A small sound classifier, trained from scratch.
Model: activation gelu, depths [12].
Data: trained on single notes of musical instruments (NSynth), 184686 training examples, 1.0 epochs.
Rows from block 6, named by matrix and row number. Each number is 128 + 24 x the weight over its row's rms, rounded and kept within 0 to 255. All counts start at 0. Numbers have three digits each. After the name is the row's rms in percent of the matrix's.
# conv: width-3 conv (model.blocks.6.conv.weight, 256x256x3), inputs 32-63, a 3 kernel for each
conv.11 100:129153113093118133129129084182160158126185110147164168094081129115096117126127111091145091170154151105147158139138127150132134121101152076116140150114090088150147115112103077117142149139133123120136104097110078121112098135122144149116126126134120143172118119107142121132094155180135082094
conv.12 105:109117143110095109128137142165124116107139121150110112141124122175137120083099155125154114118102121129130154149142127120100114134100083113145149146133118137103113152172163183140112125145140110120135150128128150127139156151122143145107124121109088106128110112142149106117142111141153131128
conv.13 108:152120088148153148131139150188166116122109094154146131159177172110120124129134145099145124069099103146147119116161148125152137128158136130118099135152140181153143106067080150144152116139143159162152089107145111136126148113161095136095146185197138114131140130144101100124074142143136170131
conv.14 104:152175183125138132148136097177138126130087097101082099136106119124113116153165155113091136185137114132152135152137146139104112134129120141132145153140155132132188128113160068105148123129127054125134131124102137132154125113138142111149098113082086132092125157121147141123166139135157139113
conv.15 099:093139134125110116115143104118126085119140185164161147128104083124093112085124127120125161108110081112128134099130136122121157095158134101105136155150159101128098124131140166146162134117119120138144107131147125142141111131127138103116146133116137147128121116105156153143136157183120118095
conv.16 098:149168145099089113155160138138112103126117127144152168144144123110113118120127109129107112140160150131128112119111124134132083135089062139103097137083096175157139119130134108144159177133108136132134108128129114121146107129100117079097156161147123078124171182153126112115161158152119147152
conv.17 096:126156125117143160102127121132128091133110118153150145106129145145122118104106109197179162141163146145135137109105082160159142108134142164149135104099106174182139152155138099109127160165160123120143147152148068088070156153143098117127155138144160145144133155133116110098165154131135140150
conv.18 095:128115138181168154145124126154174191112114146172182184134153154126149104125113120152152152075096118126115160083113127101110111105134141157141153160103140084124107126146146109147151104118147145133141111121119145138143136170159118087064143137134150129139099123135128132111132135111110146104
conv.19 094:128113121110124126116115128132150153157125177138146082100136134148145160096119118117082098089095075119144143115109136135149145164171157178112118160129081105136141121124115061165180160134118128139109127130114105084099125096080135131085139116125173129107131130132131097107145166151148182106
conv.20 093:118120134162152127120123138134134140102108116177141127093111106139137132168156149127120133111132158158122159098110121098089082091087129088094122126117097172149149163165187158130134158147130151145123178166148100131142104105103086119130150146176144125088096100097154133134163196183151119136
conv.21 101:103139135123111131115126092124124105109131093084139114104097117128132115098099119072076099124125140120107091145126123116117146067102120122145108122153098115092090124142148132075089115143124152153126127132144105138105151116148150101100160145126124153110110108120123119123145162129139119129
conv.22 105:146113128137142109113082108124099108170127100088116140167136149141140154145143129101168112117126134090116127145132116176126161195165124105144141098100128145126139126109135169137060148140116137112062073122115138126151097139119118118119110140151142133123141152125132142161119136145148146128
conv.23 093:129138110156168137127150144153135154132126134080105084134154159163136114122112121123132131090114097160137133089101125149179152095113098191165126148129111199173151155140134096128116084106103133141146126122140180150133120114133151160123137158172112112105092126131139112081115090077097125131
conv.24 098:123116110106093086117122147121142170120128098115093063109106156167179159108127138094117147134129112174126146088102125102089125148110114139131130100117121152153201162129140145107134136122124129119134083089116141112118103147144187177171123107089169110141143124121149137128168175131151123153
conv.25 096:136119096170154157128108097170155151090108150133158093124161172121134140134130115104157120127097121142122128144140155136108120137150129119122117091146121181135110098102095120187093156144152130098070171164135066101122129122108128105143119119147131102174137146143092140160110114096101088095
conv.26 107:174156113109124119130146134130126108115128164111109129100108109120114113118129122125135170115150108146177109175158135149142109142116124142156136104172159145214087123140116161147147089112088140083120104141115097133106099105132140158140124119108113109138142147133116143133173160115145153119
conv.27 095:147158132129167137183156137125134128104133129130137131145112120120106116130129133149205145107121136126121166110118151094113108104093097133099126130110125174130125090119153138165174095108110138121134146120139158176139176193167121126132110120114098147127142115109084113123160120102110139109
conv.28 099:092123147139139188149157149120100136128091096113103130105103110117149144164145127097107097126147122123107101153158161084097098111102113155145131152141118061130183158112119113124100105104134140136110087106110137097104143156169120135132097114115142103140141127110156121142142147139098122131
conv.29 102:117152103139124129110112151141144119194161130161094107124111100133148129116134116127105091154159095148144169141118136091110095132133127123137124110150150163166129087132144135159165094107122138132138124125108098112108134106174128134134135117111193175135130125130121132101124132159147112125
conv.30 108:182172138132118142150128126146167156147131133138133134128149125093115142135124118130117101097131094131129182094141149128164154144148141139159168154140157141144160083112129126096129113121123155124118109090121108121140140099152078135160165133160132105151138125127119129151135151114112109131
conv.31 104:096138196129141160154151160181186201120110128108096071109121109078094103146141145151152160152129148098098103119109119157135129154142137130140118107147149134119124141125106105108121178188193100100097121114118130140163173133140083117126199139119114105126123115093115125123122141151121136139
conv.32 093:138081161149144133117105125121156133130116102124091123090092074141140138111124115130116104102114100099095124106096124058065080128142110140148154103113111133118159121100135148144110122111108125133120176169164093121109157155126093126097153157137150146152099109119151123122109123153110094080
conv.33 096:130112085131131114127088130102117106149108120132140080134125125118120124107095109153153173152161135130113144127128144139110086087103110121129184133111174134120136121095124139179117120127103084100115105131123119134120098147134172126122131118134106113105123151128126135115115099095130122113
conv.34 103:141165156166140138116133136180189152123101165105156168159147126178188177120137119161131194078120091106120116133114110108121110157150126145122118108113117106124096161155135122111113123120126176157179132132128154176170113122095137138130163137114155133168103132120196174164112114101127145175
conv.35 099:118118158116118112086100087122111122095110136139129113145151151087104087119115123132103126119129131137153129138148148158118114099083092083087114111149174154114126117096093111104103132118105121121140088114101151134121127110137066082095134123114134143152142138099133124131161129141130174160
conv.36 095:165157192110134159094132126126136114110088125096169160122083109150160151126134131132157175142119130117106102131142155109118086139132142148111097150176144072108114133139131183124123156146155094114121156163165137137141147135155160156148088099125126148177114090087135139140151136129116126143
conv.37 094:096145106127132120154147142146134131114133155121165121178137112094108108104110111105106137107107136135130122092076088134143135129107138117100123109135136101137105110109103122052169149151142091061075104111097117143148123136105128091092113137135159177111122119115142126160151166177147156126
conv.38 096:116135153114134131164165154066107092151114132172139129181169183120113122154128140067081090140128122137135118161144167103102116124144146149134144157126121141116161099106100105108134161157155115095088129118121111126101157156141129138153137147129155158110126137140168174156145140153096122139
conv.39 093:136146102098087114103103094143117119123144156143176118129147142108127107152138104068104102137110145130125110107135117156142139108091128157115107167117133171146081137142134154159128127108135122095107124104108134114109141138138145139180080115117158136140115160148130130143068091100159156124
conv.40 102:144137141144155166094086066128133163146152173119123127110088115166177175139143149161110128109108106116142140109111141118119139119111137149132155147146146110125161085100092112144188123116115129143158175168157118127134142137102132151146147116108120122136095126140107100102122146146137164163
conv.41 102:123141116104103119109118133095101102159088172110168144132114113097132102087079104134120148136141146132111164137150165118143141118109102110172136130163160056153122108110086099103123136145154162133147122118130121130139084115120114104133174160179110122125128128154115111108108096086129121141
conv.42 104:138111112103097094133120104131110108091133122186103135133114121128118130111134112161157169117129122111152142166162154121111141162143132143137137098104086145138112144121148095143063123156131150165103135153144140133133131122136135135105125146109143138129090163147097128132083115131130132146
conv.43 096:157139152121100120143139154127125169114111099138133124099105136150145123132133127141127137100089111113138124122153147139142163131124116085095097140179174172154153144146144141118138142148171115117119154151153127107126157156106118108095115133125135105124143145131144154154145134110144136159
conv.44 097:111101111152130129141141131147142109092150139082156109165183168157148138174148106174141126140154136117132106113101094119130127143146167163139117150149134160137145136139098104088149123118108175171164176157130122134158152171139081100122157128111132175145113093112113122137148120112111118162
conv.45 099:164161170189196161135155117152153124157156130102099096129091087157163139123114134152138117140126139109091116168145122118138144123147168110119126095091145096151100135102105116103136112131124038079130120115123133148111156180170142150124143136101130135112128124134110116117132128125152134121
conv.46 101:136117136120127124137114117113104106116187101109125127117133126157165139102101110107072148092093146095110066113099108102104128110134124111120112126126084161148130078092101118111098092083103118075081119142104104138121128111166085099132117132092092097084154154154129136149146159140128122128
conv.47 112:095155115134149121120113113112113097162132145098127106176146163111129149103122139165125115129125147120082102124131128134128136106087127134117119120169135103155098126091131133096126135137099131129094106124122143125143116109094142088126137132143171150059128121132100132140143139121098125138
conv.48 096:126122157121139148105110118112153162156130114104127153137147122157151161118105118103088131097081078120108098111123120153131119138134128111105123114121134076088098106118108152157156122133128106102104152188165137133100136138122109090096116134139115131108173137099119117126096113121124138153
conv.49 093:155143111146128155134119149112093105092094144121076107176154158118130159103120108131120120128141154149118123128149142125116129168155165085118136103144107186159140137115146155146201174143145146113112150140138150141147116137158084121104157150133111077119114107104147096111125122174172127115
conv.50 116:121077188151102114150177146147139113110149173144100169131134074091098122108144150152140123161115103119115109151134167155146117122108101101124137101100130173069136117114103103156116113110109116139118138121129135084099185086117143152116149141095157095129108111114112139140134116110132131121
conv.51 102:151095136146142110078095098121115137105126103136119117127140124113115116147142117046147116115106131153139110124129139122124169112111116137142107131151156178041152144130102126146081132138132134157179129123153128125119183120158124129120124109123169137140098110112133122146153126142155115133
conv.52 095:109099155142115144089104100138112124075118151086128129097155158134121120111119128113106136140149117108098111136144156131146120098120122092109129100108127217160156092120129111125110125135157149141111124119111107103124158166111153118119135134109080075152122132125116127144122100136130115131
conv.53 098:127170097129160137123138127144180159150143130136140088101109139112132131123124152139139140143111110106111104098115133108120098102118117132122126114132098155140118141133109120080158142130097110109138121137109105078074106118144162109073122139154126099116119099124197153130088111108105110078
conv.54 098:158139151178153160156119126169143137102154113097091061137131141143150127151131142153136109125096118137137147134130134145162165149117153106165153097107098141137167098095121138144131131138132166149119168146173145117131145128115135138160087114106135145097125128134133098144115106111130102134
conv.55 097:144117125144153152128087074147152163143182105118118124153134120110094116128122109128133129123129127191127130150158135148123118107105126104152108122144117128161154103125124140143159153163133077076105140128115081090092116136133112101070141113108132117124172123137113100144097116137114100161
conv.56 100:191073114125119088098117115138180178154090117126069125116141121135132139114115116089130129153118107080129103137161145150141151161145151127132105121100135172136169155149135100194055112131142115120108111097116112106123097125119076101126144153149119125131128148119131098139123147161118146178
conv.57 099:130118095100111104143137094168164135108160123170195160072119111135132124099089122090112106142122102140127140134112121127132108148154152095123121166156101182112119083097122089140172148158128172147123142127104139182134091102104137120105161130148118150114152130163121110134153168175092085124
conv.58 099:169160148116113118156138143129113122100147139159164097176145134123139121131138141177133110159162142148143134123129141164129149170144115161137141125099128131131161137132105106135128127123144105107151115101103115110102141113125069066102117111093109120078141133140115122127077099116119122139
conv.59 102:099155142120147162119127128132127122138149095128135147103126117120126132170169153145129085121119147131128152132130134121160124162136121162150112132123110060066113131118154179166137134136128144119108110131152116141131168157175105128149123114101059110090105115126109126140119130125145074118
conv.60 112:112131164125095118121138124127146103201101131139145131165118131132121130117108114128077087136146117079114135114095089152162187117140121124137140117134161066172169132115111110110128150141119146142162125147164152143162116115123138126084102097098171111191132154135151149135092133150082106089
conv.61 105:104162097132122104140140139133149144151121112134120100141174137127094113152144125145146152069100145081096163126124146075148143092143144135138106173171107117130203155149140124120144134134139081106136133147146111107123161127132137076127094113120134137142088114114115113119164136082104126137
conv.62 106:149176112128140116159147146127119170141157127112109155088079078114113108167151150137076114122180111095083101120096110164161161145131108157147146095115155170165091122120127118110097145131126123098155147109121109149133136190133112139137133098118116084108129129118108149139142128108107110139
conv.63 101:151109157105088105111109119113093079145133167164166155145126150070078094098102124118146105148143135143110114127135135168151140153135119140159147125134122112113094148151140082155128153154169117127132108120142098105121127109120187143124124130126123110134119125118136158156124140092122112130
conv.64 096:121168171110110100170146112146137130125072134141111158160139151119128126136123134144133152175106119134144109116091095131116108113141125137116115147116142138113108113104102110113087139117084114098129105089092152142132151125125159154174122101128189161152136137116122130110116133150129119156
conv.65 101:142111111124119138119103114136136116146139123100166113122152124126133135130115125142137138146123156131118140153134111135155126131150137111131107117151114113117109137152130135047117149124155111097117132148140098105123137140137140138148166139150149118150090073105127131158141117118152110162
conv.66 095:146105116132123131131144126135108127117174144120115164104120129116137139108102099111152127132137165118120127130152126157137164080098124089081089169126147165142102135121136138157117126116128110140129155152147119130111139135137132121081145126139137116110160150143144111142171156131111132140
conv.67 098:168171160104094124136134132103100113159116147156124108146135116148131133153154142123101103119110107147140119164142149105137155064069087112132144171156112153152163201184167096171127099111102158152110155150120152126131122150163161159167109104130147154136114142150116102109137138144163148149
conv.68 099:143120146110128146128107102161155157163135144107096106135144144133144155105101123110158121195167139113121147151127106160150127137151159060097126165133127136146143085082097099165129115129157128125125143145121130150127144128126147131109104134174133106150077079082110098128147134099148156144
conv.69 095:094152163121135109158161150119133137118126126135128138143136178124143126108127111152149130119126126126078101146148150113131127089075094101118093115125143106176120092118146164107125119121087101070089149145166113122112115153133113091137158122131124135098112142166096096106136141126133122162
conv.70 099:124119135112133151130122132119126147093141098110128134150141128114145162123106089153138154085109100133115140112110120101091099159127112106109117095104144111102108116096115120123168105110096089092098098136148102078118155150158142098115102111107101081082136140119123113138058083121097085113
conv.71 099:106132172120135135141155128077091105110134152131175138139102115128132129125129133127079093148120097160150170142137162112137135143152088106070070129131144119123158125121128145057094118125137145142134119139127134152165139107117134118134126083097137149137160148149142174170139128121114151117
conv.72 103:129126126193162169091104092152172149118104153099133161147116123144157155088093076140120139117103114100124119092097106100083118170149155160144133092137097141181129121125148167111083164151133149138138091092117092116112106134116163139125118110117108122126160140141115162119101120128126150140
conv.73 100:106167105115149156133139132109119144162190133096119117116157149105100116121119123121113119137141129159131135155138142094129131113107144112114123136110116170217182099099149101106137133146132096146127076109112114110135127165150090062068123129124110123095171146149147143144087117135140126124
conv.74 095:094139098117103098123137134135126130135153140175148138155165126158142130116101082123141145077085083128124126062088120152145144110128111138169165138132090134122082111106106126144106165158164159148121103130114152165145130135127077088067098120153094102113136111111049079073114105073128147157
conv.75 104:119101057099094106103098107116104111122140163206084072132141137141144118132133151141147160094137090089104142114134106152170146112147148086117150084113124132153166142126121082204172137132125142173138122109110093118123145106104120124140094126134171128108088112107128132143157137092134113130
conv.76 113:092139137123103098143127130115118132136093096159137104148132129112134153093122095125099126119166134137110137141113144175144158114118121102142151093126095129086109143129095114123162144136119115121075144138134120130111121098129167150178124134125125139089120148155104126111099130168124115165
conv.77 104:138147136124140149139133147128116144158152116087081098149154163088122136133094114078082109172124137148159151140141143124140117153132150134154148150149108157193127123150127111105167129115133108135133141127115150183141108141147170143113133103115126147117155131152144147135125136135119117143
conv.78 092:140145104188168186111132117123137139113141103100110095116138129167143150112128137093112124124112095143144132140137130132129098179161137100138112094138119134107128167163144105150140152147152127143152151146129118123114128132160139113136103122122174154167175184173136124154139126151135104100
conv.79 091:123167150143141122114130126137134151143171111141109164176146145144126111130142132138099120099135096119121089095114091147153130126126142143141112143122143119124083151140117085096112125148152102100100170155146119108108142149139118123104128118118118153130123102109138153141110075098106124100
conv.80 112:081091165122136173118110108147121132146155072097101124136108126129128133103102109152169156090123115123105100092133132101111112133137142146124124089091096118163142097106117143105105110106079102098095131106134172151121089163166137129144151130081148153104113106084131112094119111165098118153
conv.81 098:168116141091095113133109116121125146113115128128123110137123144133137144130105088153167112129126110135120138121113134151127123173154152145166138138120095150147169170156139102121143122141150151156147082080086122077113120126157104097085144134137111127137120116124102095094158128123141136124
conv.82 098:152071107096083078134121142135120111141123122141124154141089145130148147158134121142130139138089104112111105130135122138117128114111102113130104132150192161154163144140108103079105173170140165177184137129127139125139109121142092091102081089073153140146094126095136165136146143142098121098
conv.83 108:095178138133126108134101125112129166140146088151116154133124095149159112108139146161115142071155104144129111123130127120154126122115120118106130121087151137140165095122092073117137100106146116115150116118153106099100107117117130145103133108150139106116133144172140128126158156113100095112
conv.84 100:126131171152116137156140156168120100132160131137130117106102144175141129152113117069113120109124124150128105156133132132114141112100113152089131154130121093104127200163158084144117135144137137099115176159150139125162152148122106084085124110118162116131107096121142120127127129134105140103
conv.85 101:079109128126121121130141116133118139119113123105120119120145159184146125107106125116130140151138119096097102161151155130123128068122150141119115108097124113115136143132134130124119122128118137144140123120133155131138132125133122116125112120105113095089137152118095112111145128081139130127
conv.86 100:194110117113110122140145115167196188076127116151139145138128167116111103123144168125140154129138143131099092144133142153120117115140150142116162109123146140125070124121138100126109109135102155122118134118101077111117167156127109127129059126133128156161106120122109128129121142152132135117
conv.87 108:132110134103137122133110133125115110172112077116169141129134132127149136108101096154084136126106136164149147116108097109161108130119147122097128153115119091123112143152121167135147115116146128162144120131091125106121116157120083108107125133137148126160116108109114135131155135098103088112
conv.88 100:124149148134165144113098085096148096135124130145128148141133166112121123111113114128120122139145131171122150091091060144155119140130130132126102106110156115129085155150133132125088115130111135122157173157140101099111077121121134121113155144145125140187132119114100106110130144146121136116
conv.89 101:127116121134147150109120109142167153146189132156144108118113125102132120116119111122124115093122122121118115162155151100118136113113133143151125134137141146147161140166161169151126177165151130099119117092068140128108104112175099125152171177171148104085136134169128119142083100133120100124
conv.90 092:191094112153149127129136140156150144135161141150132159129122129141143121092080076089097091127141118131137133139141124137144145102111103115104129108123102116123129104123132135135099114112099124137143096089095127135148136120136133147120154139131131148180114112107096118085104114096153134129
conv.91 095:154149089159133112130126113161153134108134102133143166157177153134106129102107093115141151105104109179138166147139121151147144130129127146135134152138116129135115162153165123145120122110100137099108124111115117115123147156169116115114118125096113082111146150143150140169091132138140106130
conv.92 118:131117180139115140107095114163126101083111105144109124145134127157123161114120106078142115139152120130107120125118139129106131138141115157127092113108116114136118131124120149197082145131086126132109162109113107130109127125123104097123124113093117107138129128102105116079130145151129112140
conv.93 094:133131149155175165055093110131127106157172136157158150121128124113123139147161121117102132101112130165187145137172176117121137116132126167145147129141111149163147116143157157123124140141136146132133123129130084104104141131145098126126117138109109131101116122138082099091144151143123142156
conv.94 101:140154149120141152135132146117112104228163124126101084129164158103108144119138146134141110070093135132129115142148127117115126135131149105105098121129124160148163117099128116115086143154156152144127126138114114149153079118106107150147107109120119115135105130135116109121133144140167150142
conv.95 104:129134098134142163124152137173160149108115092091105121146169162134111129119135143138110105145097119096089097105120101111132134145153140130146100096099119152111118123112090165119111115112122082136112112128139117107121155096091085107146136132115114153060095127137132136126116113106094105129
conv.96 097:148128126139150123100082085094109131115123123148120085125141150122125107122128125122134172135133110131109158134106130122117113136152167081131108147158122115152136176150127133112121097125140104102110141127151097123127136151130166181168117158163082106094126135154122155171109110125123103075
conv.97 095:110122168106098117095147147144120132125105092087106126120123128108141144129127150116073076118127146092103121156122128131117177106129144134139132089134147144117145114106144178152091089119105148149130103096103127096136107114141136126171140167140107095079114105124120151149121151171155087108
conv.98 099:161152148128118112121108136142138136116123118119098107150188161098086083142147125107125134111142104137140125103110152141120134150136129139159132133148153092088117178125144112143104105105113133140125091117121112112109138165164097110136156161140114081109140151145140144127137142145134126121
conv.99 106:120146168144118098148124108156157089113151171135134106153166121112132113142156164113106152148161152115100143143103090172143131131146142157134128128127112162158112157162131117157148123127103131105111148138122115150132098100067112097089164153152107081097137123124150134115138143150118105099
conv.100 096:144123118108112131135169150146143114108113107135122134173134130161139123111125142118135106141135126094108111085099119169135113163157145147152132130130129081099149148121168170134098133127115161170183143141149135150127131132121150167145136161126135129161155135126115130131133111118115128153
conv.101 094:109171122120114081133128108111123112156151123114181141123168085128130148117114107103096117079084049133123172145145140111146141085112096105118122100132112112105131135145121123093107116082090130124132123117121105131120111136142134120140119093122105099101100106125128125147068093124177123153
conv.102 094:136096107083067071134134122150143143126146116095124149122137105112119128142140139104129171149159160093091119068079095144150133132120117106098089134122128156100095080100110120123113104100109128116133135083094118153150147138149099131146162163125122100104117114126108114133156138186159146139
conv.103 107:090133118119135151076121143183150121166144146141136129106130124139136131134130107129120130143168108143165160160154161097139133085104080124111099130142110155190179143106102172138179142152152153163142142151137121140136123141140122153171125095079127117100100106128147121098146120112137113128
conv.104 098:142111143141143126079089110148160114142097106141096112180173160116126122157142131170144148137133127168135098142145141131128116120141120114145123112112094156119112132127132106076166130130149171164161153135110122147146142127134145156151130124108105117112094110120185176202107100097142117134
conv.105 099:083138118114137137109112127114126133075112168165142145116136142147121160110148113130172180094157154149126105119140162129141180118113166130114157122134127132196140129137141119119106110131115121162145113085092138106114067111097104130104115126143049134135152148101100112107175140092125144114
conv.106 103:170165152119149147115108113141095103150125108122148140133117138142131140137139126149118128144123091110130125083107099081089054105104094114137134115158152102108141131112119083123119101105108116139139129132130158128142147137146128097093138142149122172141158146141134118125186129144125145128
conv.107 091:106070127144137146142151136135116115097129135103094099172130113120150165111129141138130123126093082120138140144123085116099123085070081141129148123127169108138100119124123112105095110105118167153131126125125111128114142160122091096060139115099118123116085098112098101094105145153153143140
conv.108 099:132107080064079094125126126135133136131115133141089141122102121097093103085105094120122115113100109132115130109105131119116091149124125109122127129133143148138121137142158124135109133136135120123147193146142094105095164162163150123167121133156101122139106108119118121120177172149154124114
conv.109 102:146145100128132125119124103150138103177176150131138053066089055133127136076083111164121121122144157120132161121113142097103084137130120120131151127116128086113133144125128051104137134144135078081114129132126127143133124121124108109141132131161105107105105107114174140144135130110157138130
conv.110 095:131113148159147133163149138126110112117149128161123156125143138096105129155152139111133131143137138115122129103098101059077083127163151109140145184155164154170174148122122116146132161167150124130143155149125144123141110103111113106085142150138116148160075069085129149140147173184139104089
conv.111 112:088064168155154152139131109135101104087111164097124135112156158077112148112097133154151087150132118127124124106139118117146120140115087137120113114126080187128066123111141110135129151104096101111146114127116161125134159148163090127127148133090142131130138122129154127134111174121109129121
conv.112 095:126172105155150124116149137153151131131074092087094073141150134106123106126124141161096135146149116100125110088106108133125124104101099152156166161100140133112116107107124132144150152155135124095095136121129153136130140113086083097102102141143138116115104122128139138118121166150139154111
conv.113 109:086104170101114160147124107111107071107105149127104126086103138129116129146131141120085129122130106095109100117114104112147138100115122109129134161138105113210179144159132145161183162142129130127141116118100134121124115171159140136127130124159127105127119147153119124097138149105124114124
conv.114 102:160133159096083088127133121130135115170103058151162175138163160134108110121128124157119061137143126134145115136123115101129131123107095151160133156122151137103155133134123105191133132139150121112107120140174163160158123119119069125115158138143157123127152153156105106125125120123115116137
conv.115 097:153179128148158135104123116153163139187180147143154146137142113128123135108130127138138182112123104123136124162139137156150142144150167096116124161168147128231125097116122129117141137140138147127134156151124101126117139142155093087121110109087175181150122112108089115110103112135122153152
conv.116 108:093101110091097147109112145107141125167150142151132160097106116127117135076087117128121094110117148165150125076123097110148122133132160109120123134098149176163188125112121095123087105126156091103135119143149131099144141159127129153132122083093135112178123123122135119146126124115087125110
conv.117 100:092078083141127130138143129132168167144144170077095112100102100149148129104106103142128104142149147128124136058117144109134126157176171101120123108113094155111122100098124183144075151143138125095097124129136177177183151109106170190161176127083090082113164142136146139158146150126125143161
conv.118 095:137129176124129117088130116133149130131151136134126143135097093132125120163146141117120175165169147102094080137126135146150145154149145087097118160165129110140092125131101140115150153144159111100090130125118089114090131136154169157138103089085124083109133118148135143130119139171115116102
conv.119 096:063123070172128119143146138142126103123141114145126130116127110147144159119117096104133099114123130166126131120110132129173182107083059104099101125075106116104146146140121055065075097125124175168177122131117123119129136132149142106097115107089134112157140122149151120143165147158152137150
conv.120 102:147118129160198161081111119125132117144097136116129144105104108166183193137133147121143130147137111160111113169160155168162146112095084150141126101079136180156125113153126148134112145140153129112133097118128112149126112172127099134126102085130128155152140128123121110105122123127162168173
conv.121 093:140125120159143122143137124126102111155123110154143108107104104139169177126121132094099065084079067102133145135144132149140152153160175118097091102107125077089124153157175121124143121105119153155149116130109121135146146165199090070128054077106165148077104130129097112134155168124087093125
conv.122 098:110151177143148122154155167105133153143138160141127108122133092164151159120129121109124136121165163129109135119120134096093102110109091135138141102112141187179138130097109134140107104111113110101129145154170104106110154159148118116125145154130111134105123132138094089100168160159098122127
conv.123 097:131108115128123116108093099162140147152120139122129119126104136183164152178165164168154165097116119105122105098132135114111123114113093077100101123130085121163086120149152134101142126113141090145139145112103116104104099073082119146127145127111103156134144157147164135132087084076118110082
conv.124 093:090104125150132126161135130135131097110127144074100112095101103146119106126135129147133157129153134155142157166153118120133112130108111161163158153163140151137124109119105161125154133148144151159160124127139130127133142161164108091099090113137063064107152149161068098106159113112130104111
conv.125 103:105112162138127100140121124121147108128154089139067130124122124118124114118113100114105122143123136105156117125139115164143126157151148126107131096071121076149187137139128100137102155109140126128120140119160126132132144150116154166126122144120160093095163155137123101115121149146155162132
conv.126 112:118155114156163123170123135173122135108130140115123120124127092141145155115101126122168125143124129110146142145148152162145160105108109119113136139117114121139129107110130140171103114114118160171136153144127146116123153150168165121142107119117109137130127123116109089117127119100102129101
conv.127 102:164153141147158142078096114134136096118157145105113135101095117135130136151149140150133130118151145123148146153138141135139163124164117157106120143131108201137103108108140136096110117112098054084093142128130164150143180155178149134130093103068062101097102125128084098113137109096172190184
conv.128 101:151103100101092072110116098139141128144176109148121124142118120127116098153132133104099115131108119108097101148161157122129141135143142143143114121157154160150145122144144134104113121122130096113129091092097143136132212143125116088083119082106094114100143161154148130126128125108136107114
conv.129 097:167187206083106094110114145108091111124113125136163129140118112174168158118146154128131120121118132142126102180200191126123146158150148143140161166172153162135164146154158115147112097090089107100106095102093117093096143139150162183148095107108147113068096093114130137149118125131137130107
conv.130 096:109139153083122115113101111089076112116141158122109133086110133094107129079086072159161133108139158129120105149159155128135092149153145162136135153118115113126128114129123083122132137148140153149134119129136109097132127148151088083097141128131176156152097122133123110117069072084109121112
conv.131 100:107079148134112136149149120125126150106094134154112150142124141131110114128131158088093096088091131114143128104102112162151139124133128151155115099130149114129106167148159132112114130120126119139123105126112094095115137158136131132138085125144133104153145145142129137117176165125156114138
conv.132 100:151137112133140125144147150187174165112122158153120164155173170113111114127123122124139154114161142140127125095097091152147129130103121134111121119139173162153135102116127100085091155123123097132134161121138130140142123126160135128109134134132124089140137141106153126116083109123131095099
conv.133 106:144148081120123123117120121116105113162116150161147134201145113156137118132133121148141122148140063130164139129126120141132118140152122180165130074058107163128111134127066173142096128110125160105138146133124125089103114088126132121161155165125135149162125115133111124121106097118103121127
conv.134 103:116214171110135154118131132166128121102130130131120102082118085097143143080099106065117139116100114110112121125122133086116112095126097152159158220161137134144149112094115111135141107102106130130139106096128126138137067094135121116143098098107158158151126120131091083075150149147118138142
conv.135 100:128168152107099089160126123114112122127139146114087101143137159123116096097118107107117110143156185144123112145134131144142140164158142132137126128111117123107115101095135142135144137152141162149123144132150132095109130109099088138104108100086135120077177159135120084104126110100176161122
conv.136 099:120088113111112119118122112115116144158146123086149163124107130139135127108088083116098153101086100124151117097106129109083089144137143097159166117172186090118114115120144125119139108137142139128126137139134123135134109133104170108113091127103084148175089117095131125137121117092149126154
conv.137 094:172105085140133124097125099125102123130130127151135158126141122122122134121128120126093109165128169112106111164164151117101081112137117151171161117118135186110101154144182151147094109108134140117124147132136130128147135137104147134082135141100103122152141097072110098105155115141099144124
conv.138 105:157177144143143106129126137140134125133170150128145138154089102148140159111100092140111106147077113113131118118146132150124152112094076116145131126136094152151116121104120145116137142137136142158109122117116142147144158193139121148123095131126106120085114106112124115119105083088146132103
conv.139 097:121112113138114086148127155097095110114148079144125106120124105115114132119115120089132090125124124096115112140126119120082088137147117096079085112130113175125151158131106133123078115097109105118132157148133145129149178143142110112130128103109141178139150124137114098120118122145126095123
conv.140 098:139138121075087097130123139123099125130147114136134124106095103134138147098113121136126129145145177107134120172155192157127113129145149131142145109132118141148136125126123145088158154157154084138104119109116144143132080096092159144159144130123142185173121151147150151116121126134128147138
conv.141 102:144113155140155136111141129145133139141104115124081131142125121128119135126136148093115134159150156150167126137145126211170164089117106112125123173131149166165101095107106109118145127135119130113148129137143106120118138144139150156147143159147143136157163191159156139113113111123105147154
conv.142 094:177109120167140166126133116106116157139125131130157129145167171126126131128117124140141128167161162131144178143138134176162152098099147133126106123127096120095126156166171149159143114125110123124146151138124147125112118110108150157111101125149116130134127110127130116125109124096100139164
conv.143 103:131114128143156123113158126150153150164112167158139177109124126119119135150138105149123157128126129100114105158138165137136152154163142129132122125122151124134098143135114128129178137135146166172164092103120182150130154160099092096094156145144142130163110139119147170081139137143116086111
conv.144 098:134151099103096123088082114114096150112155111127162131130097119128154150137116127120150123125136122117119102086104093122110111183161154120131106078074067128167164152149143108115146169157151123137139123114105095106126128135162097132119075115150163164145134115112121093133128123105180145155
conv.145 099:130128117101111117111099077105086134152139097100141105134132128123146145130122130191143116102128097128092120134134149111140105158133142142160135124114129175162107129132110124153095109101107128126117117101116142132114123132133145108162138108109136091102110115141128137148110137152146144152
conv.146 095:164128140161150175129110137122149162145141119099072087085108141162136127116094109093105117109110132104125116144153143121128140098118139111108109121152149121131148133109108140155150125141127159138118100099137156140160121110122173155118108104141157155144148124136133146138141147159148146123
conv.147 107:161163128146156149181167132133169136122131090120142157111103114129129121108133121125143137110136158106127097143143141094097095118138165102134109157106105120110124106137107128147112140129112142124117138149099185143127149154150124136113150179183114140129128143145098131090124152143133110135